Weights of a small contrastive image-text model: 101725 training examples, 20.4 epochs.
Rows from block 2 of the image encoder, named by matrix and row number. Rows with one number belong to one channel. Each number is 500 + 50 x the weight over its row's rms, rounded and kept within 0 to 999. All counts start at 0. Numbers have three digits each. After the name is the row's rms in percent of the matrix's.
# convs0: first 3x3 conv (encoder.blocks.2.convs.0.weight, 48x48x3x3), inputs 10-19, a 3x3 kernel for each
# convs1: second 3x3 conv (encoder.blocks.2.convs.1.weight, 48x48x3x3, transposed), outputs 10-19, a 3x3 kernel for each
convs0.0 117:504498507508498511502498505500507503500502515500507511500502500500476499500482500548500500516500500597499526499500499500448429668500498500500500500500500500500500496270499498079351500432500454500500497500541404502500529531499500500500500500501501500500500499500498498499
convs0.1 143:498495498497500500500476488494500500492500498499500499500500502499500500500499500502500435499500500495500488499504491499426500377705500500500500500500500500500500500501501500500499500494497500500500499496497470522500500500499500500500500500500491500500485500499500499503
convs0.2 163:499499518495496500502496499500502501500500501499500494500481500500500500500500498500500500511501500499505500501503555503496500500505503497499500499498499500500500452509396508254500499500500475502500500454537500475497483501502500500500500500500496489498500499500499499497
convs0.3 165:480500498499458495502506501438500499469500531499500500500500500500500501500500500500430500500472482500382481500500498500496501483500599500495500500500500500500500500500500500500500495499500500500543493497501495494526495498499498500500498500501500498501430500500495500489
convs0.7 091:500501690505501500507500496500496489500470500499498577526500501500497396500500382417199498503480406500500569500502552571499078500376009500500501500500500500500500496501500495500502490497463500500501489500504499499500491501501500500494491500482499500496501496501506642499
convs0.8 110:500489496502499499476495497500502500500500487499500500499500500499494468500500500502503496500500478500502511500505487501553515500336382500500500500500500500500499686638525315375502500500502467498500470500495468487487500495495500677500440447500495498499495486501500499492
convs0.9 094:501689330510500599509506501501500500500500500502499503515498500499500500501500506499506497418500501505500500501500499343283722500509492500501501500500500500500500502500501501500481501509500501499501501500446501500500500499500500501622500500487605500500498507503528513512
convs0.12 154:520505500495484541500512408501592499473611499563317531500502500500500497499498499500500522443633500514500501500542502491497518500554438500500500500500501500500500499499522500501499499497498499495500499493450500491490500500500499499515500501500509498502262755500545479499
convs0.14 131:495499487498379740500504500498663254500927107499501500500501501500479485494500500501512499503500499496538500500499497500374502497499500500500495500500498500500498499500491499499490481498498500499499501427424503447500500500500500500500500500499498500498500501500500500499
convs0.17 167:490500515491432499569501491495543557465490499500460400500500500494500504500500501497500483500500491494486493500489500499499465497502526502505500500500500500500500544501501500509503500496500498491492501500500527527531500500500501500500520500500500499502454500493500500468
convs0.18 148:500498499500500500500500496500500498500502500500500500500500502500501501500500500503503500502503500500496500498503489501502510502500497500500500534500500518779500500472457505501500500499500502500495582500490502502499501502502500279306540500500490500500500503500503501500
convs0.20 095:500420513501494468500502505500500522500502501493500500500498504502500504502497495500500500499500500498494497504501392511500502500500496500500509500500500500499500504500225500742497433494500503516500498500500500507520511498500528500500500530502501495500492482500497496500
convs0.24 144:496500500559567423498500510498639500701058615500542500499500500500501500502503500499493493498501521500500500498502500498549500497445505500501501500501501511500501502501501501500500500500501501501500500501501499500504500500500501500500501500500501527496503500499497500498
convs0.25 133:503380543505463648525475504506500582500500500500504500500496500500496500501500500500499500500500500450500500504477505507492499500490500500500500500500534500500500500500499500498500498501500498499498500494499500500497501501500500500499499492500500492500558389501499499501
convs0.27 124:498489469507500495499498511348354441500331239500500478500500501500499500501500499509500499506500503502509500500501501545560552500500510470499499490490498500500498500514500504500534502502500502500500502500500500500500500500500517520500507526572500500487505500490500500502
convs0.28 134:534516500486707681503501485521507492527505144503500500502521511500511509502517505497442500447500438500455500504496512522499500508563501500498500501501500500500500495500501508498504500500501500492500500500502501499502500501517501522525501501500442499500495499501484499508
convs0.29 095:509496572514546567664509502539509503513500502512501500498500500498495500499500500496154336396405498477494503475501487373505543479500499499498500500500501500498500459500528500505573497505525555596502673500505505500501500518617449500500402500498502500500500499502500499513
convs0.30 145:500500500498496495500502500499330500500677500502496500500500500499500499500500500500511501511641501494489501499500520491459501500579499500500500500500500499499500499499500505498500501491500500500480469496487491499500500497501500501501501501500481609500720146501500499501
convs0.31 142:501500497498500500500489500509500501500501502502502500500502500189430426382501456472193415501500503500503501496501508164082163565854617500500500500500500500500500520552519501500500509499499378405442531508510528501500526639617494432479501500500494425492503505499500500502
convs0.37 140:501501498498488464484502457501499501500500500500498500500500499500500499499500499500511500499500499502500499500508500499498497499477499499500500500500500500500500485499500461500501491499499501560505353507504485558496500500500499500500499500483496499500500500499497500500
convs0.39 147:503490500480722437500363500518500497499498499500500498501500500500500500500502500492501500498501500500500495500491514268746500646040561500500500500500500500500500500508500499500537501501500499500500492495500498484499500500500500500500501501501500501501549493500500505523
convs0.41 123:510643501504473523469497534500499561499501513500501505500500500500499500501498501464489500351457500499500500502474500529318499497500492500499499500500500500500499510501502501500501519501501579499500524500464654500500500500500500500505500500501500500500499500507500500498
convs0.44 127:498468489492484500496500489501503504497501458500500500456488498501501502502507502496505579455500463492499500498500500501766605454217321500500500500500500500500500456498500501503500500500500499500500500504504500501507500499500501500501524502500495377495691513500500501500
convs0.46 128:501606493506500456501369499500500500500497499498500500510496500499500503500500502464499501499500512500497500503497504501440495491500525501500500500500500500501500505500493500501500500500494497500500499500500499500499501500499501500500500446500500501499500500493501494500
convs0.47 152:500500500501500501500500500500501500501501500500500497500499498500502500500504500442500495500501496501495474500500514501500505500497497500501500500500500346329500500502508500488497502497500500500500348500500500505531499500500500500500501502500500500501500500503444491493
convs1.0 140:493476450498407500500500500503505499501500499495500500501499500497500501500501499465511500500500496520500507499511500500508500500500495500473500500410497509499491509521555478497517500499513584527500514504500499500501494499499535497492534498471455499450502504504494497487
convs1.1 171:491498503446496504489498501509488467500451497506500500457500549432501621439470466485433471480451508501499496550490487499589482499550500498496501528498493562523488527503519500486504491500498531503500505462446505490426487520513453512500500491501544468345499259239531508549
convs1.2 110:500490498466499494503462494527499505500500502514495500462500509443500522469499514491498499500500495500501499520500499522512491500502513488499505351500500498402462501499489492499839546499500493478500488493500490465490505510456500501517495480510503496501471494383495498513
convs1.3 183:553520500520500500510501500508496511525504497500507501532491500512500498511489500594595499587500410500500501502501501455497504335500496486500500483490500473406499502500500498500496503465500499500500496500499493474497445495493500495484494491492499266502241722498498500515
convs1.7 123:460462499476468498503477499497420494500369501442518534500495500500499499500507525502416465338226555215530832500497501504501500555487505498500492495485496511558504500510500493490477500489484500499428497489476485469486499500500497498507500500512389500479546543499547500500
convs1.8 133:499555502503502625503548551501492498496495503516499495534509489500577500497500362485494486489496500497501501498434499499496465500499554524503499510495513497499464481489488511489495487467437514531553530567785514538708468497505437501500500490500479505511500496500488499570
convs1.9 132:451498486490505494490513502497505500505508500482503505450505489497606497499503500499507500500409500524501541505505501484503500551518528499499516498454500500479525499519481504506517491503494500499500503486489514499462505505500493501497500435500578505498465361474499466481
convs1.12 202:532513497453504512510494500488470442368158445501397511481501499501512494500500489498515498500492501498498498517341454488362506501495525532498494524490499497497489496519532506474500461490498523534554513406520512500498481501482526605506548495495559477488517310590501536522
convs1.14 190:514502502359511490458491506468489497408249499500266499300405497496501501570642587500474501465472499507510500558502483532513540500604517481475495544498478513495486513506512514504529500475501592535570500452490512494497500513520499517509497459518500605499499407532565503522
convs1.17 017:501506507442501500454369500473497502502498500448505500500508500465445496502500495425424497495495489503500500500455366504492499458422500500446502502435500501501514558508524506507518503502515544559562507552610542501494440496512489499510500500499502407500487563476493498500
convs1.18 114:501497504500509498549501499509500500508500495502500507508542598489350499500477500501498497581485500498497497499564516507501514497392500500489501500303470533500496455503528493656498500617500529513499531502530501486496507483495441447499485452500500480464500501498499477499
convs1.20 137:460494489498498491503516501499497518500497501501503512502524546475562531501501496478498473477499498497504499547488480500528498513590503507512482513496494563494471470310467436495499469361477501482564536514515506500550557582531500499514499495461504500518478320457503497477
convs1.24 162:500518508500512502499529514497499504500000499506496502501469441505500500503499508521502504500468497501501570505460500509297492500500500505500500494494489503497495500494522499548502508478512569538588502499500514498500500500501578613502584529498494500523550502437504499580
convs1.25 191:499562504465508502468541501484456502354333484432234478373433498478428495551642661454548480496500500582493521507505498552500509611504509502506500500411500518466437501506497535518550500475500528503578501465504501426505500506503500506500495532486504500542499471520531515491
convs1.27 011:500501500502508499501514503500505500500500500500503500524507498500495496485396492500500507481489499500500495500499497500497500500499502490499500501503500501504500397500342506509500516503499518546737528540557507517531520500495524521510510507500504502592506502503502565504
convs1.28 072:501501500500480473517506500499493478499502500509500500500475501500500501489486500467440497021470741499747637591500486500489508500499500503557504500501499500495472515505515502502523586525507530518505503502495521500501500500500587525499544503504509700500626503504505501503
convs1.29 081:500500500562532501582552501499500500500500573500538504500501497500501500504532502411501552501678611509707499501500501599496503629489503519500500503503514553503556500500492500503500501501500497501500490500502437500500587523501500500504499500500500498500501500545501500497
convs1.30 172:505539504497498500490505507487448475440287346450475475469491463507545454463494427498500481519434500497527498503311502509483497495494538514490509520473421501492500549514500523498513502436462501482501448401500436445496500493502534519504506472500500504452502413374478499592
convs1.31 110:499504532464500502443489488502499497483496504500500509606833491511684486513545500503496557497510501500500343447337430512500500500500505461497499505500500470466439492476494282421363367436277579528506516511507751586501508500504565552568484500520468476498401497568503539518
convs1.37 146:513514515498494500496503535499471500365286424497430489393446496489500494500623539501505495505505487502501503509503502525515505506499502500474498504500490500493420493500497550525490503532456506515589484463503488360512526528579516495555559498507508515510505517502499499508
convs1.39 136:482513498493498531489505512506494499534484419504504510485498521440498497484500462501495500502493545502500515471507499516532530495500487500476527545565500565569513501500577502524506517469520542499500564495481501496498468506498485474500505436476489499477497443318484496540
convs1.41 135:497454470529498500492503497502494500502497495491515447384500507493500522500502503439407499500487584504510509500500515500503500504570501498496477514399390544488467499500502496500601489500561490499492492501498504500499506500500490493382496492344522500500506527418500505506
convs1.44 145:485497490492497503465616500483501505524500500500517502509501438507689500499501335500495495407390514500500499501548541480364501510507500500504488502474489500495501499496500500516495495490521501474462504482464500500528504532500500501502481443467500502557500465367483507518
convs1.46 126:498505504396503514509503506502490498500473493501450526495500500508501467501432490492530517574557529593502500459265493506392493529511499504502485560467506506497508527500501501506513499490449484501504501503497505500498492512500543568492509499502497522502505498501498527608
convs1.47 123:500501504505499506499502523519507514523533505501535501506499484500454479494492369506590518513518499500484502497426498484400428497500502499503511499515503498500494503451421514501430501501365499501533504513517504502501477477499483500502674528500577625547507501505524514508