{"train_examples": 101725, "image_size": 64, "encoder_stem": "single", "text_encoder_width": 128, "text_encoder_qk_norm": false, "max_steps": 8100, "final_lr_fraction": 0, "adamw_weight_decay_other_params": 0}
Rows from block 11 of the image encoder of a small contrastive image-text model, named by matrix and row number. Rows with one number belong to one channel. Each number is 500 + 50 x the weight over its row's rms, rounded and kept within 0 to 999. All counts start at 0. Numbers have three digits each. After the name is the row's rms in percent of the matrix's.
After each channel's rows are labels from the 100 images, of 14848, where the channel reaches its highest value: "strongest on" is what is common among them. Only what is clearly more common there than usual is listed. The data: photos with spoken descriptions (Open Images, Localized Narratives).
# convs0: first 3x3 conv, stride 2 (encoder.blocks.11.convs.0.weight, 144x80x3x3, each kernel summed), inputs 0-79
# convs1: second 3x3 conv (encoder.blocks.11.convs.1.weight, 144x144x3x3, transposed, each kernel summed), outputs 0-143

convs0.129 153:502490493485500472500497491493538484469569500499500499498485499494502501496420505500498504499501500501499704543500502500501500491417500485507499501501466497500510501495500425515451496487489500505496502497463502840578503501500526491495520499
convs1.129 200:513487508529506497492505495501468490513501486543500500489503489827499501505502500505519499500494493488502489498498487493496508480542503514507503549387537454483500513484465596489736500395487497499496734496566716500497511501503497490499498422493495495497504549489548535529495496502496511503481500475481511497498497552490508484513446498525497492502498493499425476488494436502559499504497476500516508476476516507505500502519546530510486
strongest on: text has "trees"; text has "sky"; text has "buildings"

convs0.59 064:497499496499497506500495500499499496501483500500492537500501500498500494516501496500510509497500488501940500507500499500502500498494497509500512500501490500500500506499500500499498459500504500484503487498500509500500501499499500536504499500
convs1.59 006:500500500499500500500500500500500500500500501500502500500500500500498500499500500500500500500500500500500500499500500500500501500500500501500500496501500500500500500501500500501502500500500502500500506500501500500500500500500500500500500499500500500500501507999513500500500500497500500500500499500500500500500501500504498500500500502499500500500500501500500500500499500499500499501500500500500500500500500500500500500500500504500500
strongest on: text has "plants"

convs0.0 092:499467613500488507499496494521501493568514500566524522498498532671488621493452461499470532510496495617500499509523500541491500558496487544571502501497490500510500495496500449491486512489649498742526500490476499495533461491486508483408516501
convs1.0 010:503501500502507500500501499500498501501502499497499493516502501500500502500500500497500502499496500502499500500502502500502500503500484500500500494497501496502499502500498501510505499497498496501493500495502499499500499471501500500501502500498503499500498506500494500503499499557499499495500425500500500490532500499502500504502505506503500511505501505497500500498499501473497501504501500529500499500499999499500501501501500502500500
strongest on: text has "sitting"; text has "holding"; text has "wearing"

convs0.125 140:500506488601493661501500521527498500502500500500491483497497500525478504427503500500482508561494508503501500471499460717499500491503513503500421492501656501501503521510500261504437446548457500509513496496499504504501493517500540499497494500
convs1.125 148:451530528528192509512499465500521483416497542474508499510486495505502497500462501547496503488514531475513660497501503497465527533454490499544500472450501542497497492500494496505486583516485499499520501518497470524494501486504492509499484472504503480499567510507487505500508489471495513491519583496500500496500248576495501439508594497517496470654464493503515449555506490473487444476480468502502503516502524495434501539499494724480549
strongest on: text has "standing"; text has "woman"

convs0.100 146:499705512501497485500498510500731498499481500498498512498508499550500503488480489500479542500500515498500500533501504500479500468485498468482502499501514429499483471494500387503302502462491499481500460511497516504543537459541516472498655500
convs1.100 182:517431570622577496474481495541477427318480498509494471501506464515513496562492498486499511521486708503502515448506497508519541521497502566563532495512520496499500482632499600643513483400565503533463445495494539505518506505499481502549529509506519499393497546500593555507504480505501511544510454518505655538450532509484367508487502473540505378502480509495655467490511499540586499489496487519528509498502514511498590518559530475524516
strongest on: text has "sky"; text has "buildings"

convs0.35 107:500483506498450229500500542485496505493485500495442467529461501518464506421511471500500543499493513500500501625504440482417500436478525645508497501498555494512499457501500546505450508529309501490501475486509496493500504485494497500541524500
convs1.35 127:519496498410490650402397592451481495439496503501503567470499503509498582491503494492502500499500496482504500500522497538506542503264499504509499501488496498517466497497504397548503507499500498502502494497565499516510454497500463744510540500499509503499518499501498500496483475504497478494525501496486518497504484491501533488500640503543521500498471495488455503493506499465523531502500810500440499500509495518500533496562494501497489
strongest on: text has "trees"; text has "sky"; text has "road"; text has "buildings"

convs0.72 179:500503422500511549498775517499544500502498500514495510497454500494501505519493483500494530495506500498501506528500488498487500512511500500482503499497501489500538498787499479500479507502399500507500493536553427454502505502517499513500508500
convs1.72 145:498487514479475498485404494324527527490478507534520504489475417494498483591499498515509503511526385499510497509505501510498594496513496502503498481480503499508499517493501514486498482515272493501505503489491516558500510386498499512498502505503493485470499502584498513498505491488500502509499504517492456401494455567492498506510540506512479491499493510422510487598466501502524578498532450498533500518870480528489543564498493520512484
strongest on: text has "trees"; text has "sky"; text has "water"

convs0.62 136:640499496544502404500551469431255498501503500499440391500443499499500499519501496500406477522499492510532503516499551498501500499515548472510511502493512528500434469498500670481489636498501500499501496501503426499494497507498539445503498501
convs1.62 159:508484501498524477502452496501474495527504480500505498487501499508482504480490500522498500494495499491498499502608497497523545500502500507476492493491515500529500534476499501501547500571499556473487470503518505458500501509498498491508500421498506531514503463785503499492503494500510519520498499501499522497502495500464501511437528559499612497709531506503791349518277501511501532498502510480498486497501500494488526500502497534490502
strongest on: text has "buildings"

convs0.42 191:478492490500480501492547525498580500502495500649504499501494500505500502510693490500508503446495614502479499481499580499487500508465499526404496497512493503500501478803500499498498462526477498488498488498498500490494501501504499494498505500
convs1.42 152:517554509533493523476502519354452486504529503484501512473492518503492554480609514481499475501505513495505444493503492517498515480460499522534512568452597517458518498479466502512494505430498472498450471546494490424501484518500475474495457497497525414515446462461513503500502452497522491495505502524506477497506495486507489520509518497472507516499528485484557485538600505504356496499531498499472493504936500585444505550513496492506507
strongest on: text has "water"

convs0.24 166:501521494500529497500500495495502500503501500506495510499394501498499466497501882500498509503497507504500501557499470489498500498498502500469457500501484501500499504504500474496494501368519500544442486499545492483499569501497505533497500496
convs1.24 268:504503497479484502506500498508492511501491478498480506499498507493490499483498507393501482491495503503490519506486501497480490513502509507500491509518470522522499498494490501561502586509496324475523510522520494500527493548497516482500510499499503505488499496508511501505492497487499498489498512487498492476501502500500505505519493502536523501494492497485491500500505494499499502535613500510523492534504491496996480502641497498580472
strongest on: text has "standing"; text has "woman"; text has "wearing"

convs0.26 059:501460505505457408500500501492493502507672500547494489503501507523731502440511496500559462489492499499500500515579486410495500484472483597499516500502486500501508493488500559502542579499498500512482489504508495499521461502493498490729512494
convs1.26 028:501498500500500504503499500500508506500502551499511502557489501500500499501497500500500498498528500517501500503500508501500498582503492500505498500498501500500499500500499505501492500501497498500500480499500499500501501480500500493506500504500531501499500482501499501495500488500503482490500500500500499506501500500500499517491499501500501500500501500502500499499497502494498500483503999502499499502489500500500499501498500500491494
strongest on: text has "road"

convs0.84 069:501461489499432354500563501520504509458501500484484546498517500415501485513461477500480464487500475602501482415495507468541500756480577520507479499525561486498512498498500457470452526480616482480500465485604510489508508478461368499524490503
convs1.84 091:505473489508502502595513503500520500496511496568487538547540494487497507488501497471504473493520494767506342472473511501521498540577460510501504484509462478502502500609493502489516473498461491507521615506501504502500503515500507507485500490560509516504497509500502492498501499446489501563500519480502482481480499499493500563489510529500455544460480497503500500428510504499493486497780553502494490786513567500505481481494499499500503
strongest on: text has "standing"; text has "sitting"; text has "wearing"

convs0.113 116:500567511501531548500495477504502500495484500496497507500481501500600496494474481500500494495498500498500500667501504501496500494455500521428510500499538448500497489496500483488461437497377503350499518501518506507503517493495503460568798500
convs1.113 171:493518499501474739472477441858496465501499509464491548501486489496502502531503492479513509508494569502497489508505499489502508482531515591498510498517493501519478474483499532440448522448514505410480500478549496505508507569513509461604498497526512512393483515507596507500516493481503534502500500484517646493471500494500502503510500473466498496590495550541501505476492490524547509455568521475528502474514487476495452497523508366406504
strongest on: text has "road"; text has "poles"

convs0.121 128:500529471499494498499499481482498499508767500497506498500478499510495501790427520500526509498499497499501501455499499517481500512499508487400492500502490486500499498535500489502460467470500500504500496477500487499500496579502500527477591500
convs1.121 190:470492493566501492516556501480472510497475409501494507490453471495510490487504501550484494514497514514460503545492485494464496492573497496525567486476395502504500503508650618449491563518491495374514499532502495496515468468501516440410496543500499503484471437507566507578535476503501520516722485467504576518524500500501509523508489531495525140541509494522498458474507509501465544499477486503520499491518503511507398511506499483494464
strongest on: text has "table"; text has "sitting"; text has "food"

convs0.3 097:499498748501500392505499527501487497498494500500507506507492519544504508491310446500500482502550518534502499519478498424495500494482534456498536500500528441494500413498500487499479466442519499425509486504496494510299528454463497519509507503
convs1.3 095:498516497531553503497507523501524459472502533515415494689539497490498523504476497538501574498542508692475472565514520523499494448504526498515507511502491205502508500509460504560489520537508500507492491483496493521495490529500450534494499510500507512499500494497500497491485498644497438502500468500492512501490501500502483484504499493533468519471527543477513455478500495495498538497530495508512498503498827521498543497482498500495501
strongest on: text has "standing"; text has "holding"; text has "person"; text has "wearing"

convs0.23 114:499504519494498484500498506504475501442494500467457486500508470497500600499419380500495516474516516497505494571502524533484500479432524443500339500501507525500499555504500529499558456481470498475794480496457492495565472602486501510520511500
convs1.23 133:501486499496495530526501506499521507504494465491500500498514500542498495496499500499500483501496501540501472490496470507567496450496504500501498499510510502490505498491540501448493507508496999492500501498505499498491501509500495503499501495497502505501502527493501503504509492503524499503500505496508495493499500494496498507511504502497501504491492500588499496526491495508490499507502476491503527499524550500494499492480528495494505
strongest on: text has "wall"; text has "man"; text has "wearing"

convs0.135 133:499506506497499530500504506500514502497489500504502516498452500460500540499485501500500644494501493530497497499503506730503500513418542498507496501498501488500500495489500365503280504498487500499500503505517503498700489491503491489510464500
convs1.135 146:492504511498731506496501481502575504501502491507498491476472502499500497502523508529494508482499510690495546576515497440499501459495507497499500490497492522455480503513530501490498570496496582458498471484500499497463498499501224500488492440569500503462513513484479494496499463505505500503493517498515504518477499500495513559493500517566487497554465508540494501500514517553501525605503501488502519564487794501607500547518505503512541
strongest on: text has "wall"; text has "person"; text has "wearing"; text has "holding"

convs0.81 181:500499500500510502500503502519536491499490500500499511496445545527501513679445500500556557298500499502589499493507396502481500497490502505471504502488513500503502503501500366577432433574544501487498499500500495295502494497504506420483501504
convs1.81 228:494507508650493478497514502498493502496508504502469500402422507525772496492480499501498497499459491489512503513499500499498494463500492513503497500505501500499492501530475508488500503461517500498485504509509507511499501730500500481502500503498489506504499499499498500505497500501497491505502498496500507498503493492490498509503501506500529495501500503499371365492881500498500509501499501509536498500481499492500501510506504487497496
strongest on: text has "sky"

convs0.45 115:499532582498708492502501511596738531489503500478490512509508533497500493474513484500493510561494508503499494554500499497495500489498500531481480501482655491502360452504500421499413483489481498515498499507497499440478520466501512452483512500
convs1.45 101:486489520555528501526418506569523446665483493563500531483493501509592502511503494550488504449464494496489499503507485485516478433498506505499553502625507485753504520498540606520476476487643491504516517457566540541519519485500508511512486538520493503407446492481496509497499467540490478492475515791519512477481535492488475495404536509513492514479514497486565502595527511480545546499516498507540455567489491458488531509523497428511532
strongest on: text has "trees"; text has "people"

convs0.57 163:500499483500504501500499479497538604485493500511827484500500500502500496494480497500707487500499509499571500444500499472497500460493500493479495508501488493500481493492500506499428502501468500500503471500526439504524505495607498493510485500
convs1.57 225:510541500526490499594490514495569490517499601489513508498499466481487496545660522500458516497498608543515499619541500513503492477500510496469499508489581503499496388439516524539460485339476452496513501512551491497528503511503502618514495535503530504371495469520498707501502506501494419495508502517539485493530566475462560486647495499489515390465561520499513636493506486553386608501500484484492484497511497498512494504505618563583490
strongest on: text has "lights"

convs0.36 199:501502498500496499500496458498563502646462500499463492501496500501499499491518539500590483399501500500484500500500493532500500490527501498500458500500507440497502487494500491498508452498334500502500834499503497505499500504514503515502499500
convs1.36 244:410554514490530500399529449486451464588505518500490466514507698465463487493497552502558473492511530500500508486520564497503421504568502635505475498503489503495501487486493470489495489557487498474482507496503489499516559502499512453468497511490512511499466503497496478508501563483498567495484500477495496497499510506526450493878496499542705472503490485476483506494477493550481496426510496497502504487496516425509546474520501495480486
strongest on: text has "text"

convs0.13 141:500551496498503718500499496499496505500500500505502488502495501492500500502527552500501490499499513615499500490500469495501500508499509474497524500500486497500497503498500497522431468500487500572499499511511480425500488632504803496530461498
convs1.13 173:497488549503431499561592518499511482523510541564429552496497504502504499484504562409512482504483510624511557793507484516503505498497503486518509501502518657522515505507431488581486560522493388489495515501460502502505503500518492488461561517522457504493493531518550499492504498409499495499506437520506497536507500505510476542526500499626522524435501487495500556459510495495502418500640621564486523669499503500482378540504501551495487
strongest on: text has "sitting"; text has "woman"; text has "table"; text has "front"

convs0.1 191:499500490499510563499499495509492504504496500506585513499500502500899498498499497500513496503497503500496500492650508499505500492499496498501497500500509485502500511500500516500489508439500500506500523490497500496496478494499502484511505498
convs1.1 175:488399500497491637500473499567436501497543507497497478486468461499496468479491546502500504535480501502530494499546505502502500463528501524534498500493500483446496499501489509383490503503508483500498509547497486503495497555502499475493485501499487501503499492498500546501497458509513495509454449688511497506509500469503502530500506505513487500412497391813483582522498502499528511532477818478491497486502497488494498528485522517496530
strongest on: text has "road"; text has "car"

convs0.102 118:500536450501542503503500572579509645492694500500499501512437498526498499530476477500495524497499491502487500488501268501509500508493500491517463500498448393500378400470500516507476500503462499496501505498501627501484472510507502480503527499
convs1.102 169:503468512499483497490530448487501505511542526481444455505501504516416498499500565486500492559491505521517379595494500551509497578401518511467716545500480538501543734379570506484429530508503673457498456487453494521503633499505501473501531490513544500551590519500540511499497469510486379502511496502506528504396487569498508497481528499499449485505492501634508516499493528519487487490498512501505498506347497498506499545498499498513506
strongest on: text has "table"; text has "front"

convs0.5 152:500502524499484521500499529498498499501497500470497465500502498490499506465606418500508491500500494452503482517505498768491500489500500515442522500497438497500501411499500309498552506458485500545631472495501500500396574499478450447544497500
convs1.5 125:491494502499309502515500500501524500505545510495463503494505500500502489498500504513496512492513499497500658508493543490503500468498544520552498520502481484516533461494508508490489398505498911503482489498494498501498495498498576496490475500499497504500502492500501501488509498498500513496461501497501509594500497495456502591485563488505500466601504502497514503512496500501505621482479462499499551526502688488485500500475499507490500
strongest on: text has "person"; text has "man"; text has "wearing"

convs0.17 104:500479477513601576500497507504442500498503500481494497512456499371504358506509503500499475647536501499500500488502494515500500573476499479494493509502428509499512525507500404499348492508452519576475494500376437469509616617554492501599532488
convs1.17 143:498489527475400509547499503500580498479552570568479534502488503497504506506502518414557500588506502501511513528494520509389474479498499491504499498513502529503499499589499496500489560526504297499476544498631497507502507508505533502500500487510520616500529503500499503508501504569550493551485534493502492505413466512480481484442497505489535500563505498441498502619504493495501521498596501484490502573498510782535440724473461514503504
strongest on: text has "sky"

convs0.112 110:500489540503476455500469498500478500497487500479501539499507496432500503443676593500502461519514500600502497516500521502490500532501544495494174499491531495500491478503500442498486502513567498440501489493505504514489523508494459509550559512
convs1.112 086:502621508474459499425510499598471423500495492619534507518504500501388502454482559523500519477522491398501492448490517464497502624505463640468504505497449509496499461535543498527485493505501495518517444494487499504498500506493494500583435481539493540500535498497467493503492491500479490502484497527503499446525497501530500457499506501239504545493475497486507498589501502460499504506710537348513483517490428520693499513480474476500500
strongest on: text has "standing"

convs0.21 093:500474425498602518498497412496466493701495500508498365500469501403501494482500443500516500579510463496500505505511497586511501507701495434510504526493473385502516531484500522509439506548443509416502563495479508493501502548489506473503506499
convs1.21 110:486512471509495493497486499509444512568490490310480500500506639483473513499487514500470503737487499504501466502505506491500535505529488519263431449492495524435490499501509497497573505479520545494748502512481468472516500514500487481498500370452592486555492491499499502500501515498531570475501494502495488546501499491507501498501492504503685502501518535499458493470518497512479501493526503492503505504500497554490446551496493530500503
strongest on: text has "text"

convs0.120 087:498490559499510515500499529487465497491523500500500485501494500491497499500493534500506497541459502500500498492526495791502500497456498491495224500500493508502501495494500503501546608515566500524500515494501507505476548526495500464512498500
convs1.120 039:499496499488499498514523486500498495505499496491495499493460495535500522492500500499500524498445496499502999500505499496499499480508502506501500500500487488500499501494501503502503589500482500505509425479490500499494502508501509501488492497504501498499498493496500502502504492486503580501495545506502495590502500500505500592493507499532503506512490500501501501499473501509494560525500497500499498504499549500492496503503501494496506
strongest on: text has "wearing"; text has "man"

convs0.82 176:501550460481514450500500502491501500488477500502487490501500500500505492485592525500511496487505481836499499471501507506504500549487504497506443500499485495500503500498500521508464513497487500487501483499481503497587503717502559498503471500
convs1.82 096:503424587479541506501536499489472478491516446590502484584605516601477469499512596497489409648465536561490368474480567465461514480495501488501500493494487510421497530521454481495496651530479695487488506524437489484517500499504402515481572491501524496497512520504508500527511456514508502415569467484523469504510481562504446486504512531408536560460504496509496502528519495501503500504739517401500504627507569510497511469517482517508511
strongest on: text has "standing"; text has "wearing"; text has "man"

convs0.9 102:501491425498529486501499497503474500502450500495495523501499507508495533495609519500504442458499500484499499524502496355542500569604443458502605501500481489502501485504500375504502507510497500425505483496700505497465495551645500494453660513
convs1.9 145:500526548498516505413522544497535498417512519475520502532533502491479477498506490513462488530512493504502428506497500498495502487478500617482512501495496859498513445498490508383507502501491496300526462480486498497491502487500500515596500499526508631506518516487689495505503542437508509476537494503499489490600473503494499504507502498521487527500481502470481501473507500516500503507548381504493484513503465507528501396489511436494493
strongest on: text has "sky"; text has "people"; text has "ground"

convs0.31 133:499509483499524535500500479456444500455489500495472420501501726494500499523513498500467514500712498507500499603501486517444500534501494478500293499501486488500503488502500491506388477501580502502501499499508504501494519497497499479568522500
convs1.31 191:493505450506491547490513529519506473501504488511497493524516502500488505510497530588505524489543489576508545457509406507554510492563505550489489504504500492515500478548475516492492466421504499474506550533550492502474517499505427500534443519519495496472492497502528457521504534546501509564560486460495479524052508506506492549501611499494535493484506495499538502573502469500465496507574504531556511496511523496497501517408493502498636
strongest on: text has "holding"; text has "wearing"

convs0.101 156:500496489501495468501500581494498659474454500474499498498494497477499499469500507500486501494500505500499496493500515501537500486551504496875499499500502550503498501495500416484487500504456499512500530497510490473508499491500500458501487500
convs1.101 159:492495480448514511507512503505496503494493506514504514489520502500503495493507492498531484497517532512488495497488579502497549504496499505553508505624491522493502485441746666502472475515622555499527467562508489470500517485500502491503492495502523530505592510494513486505503473503503509520536492505496493538498498480507538527509521499510572591496813576392500518511499461596307585524482493499497492497529501531500502500495488488510497
strongest on: text has "grass"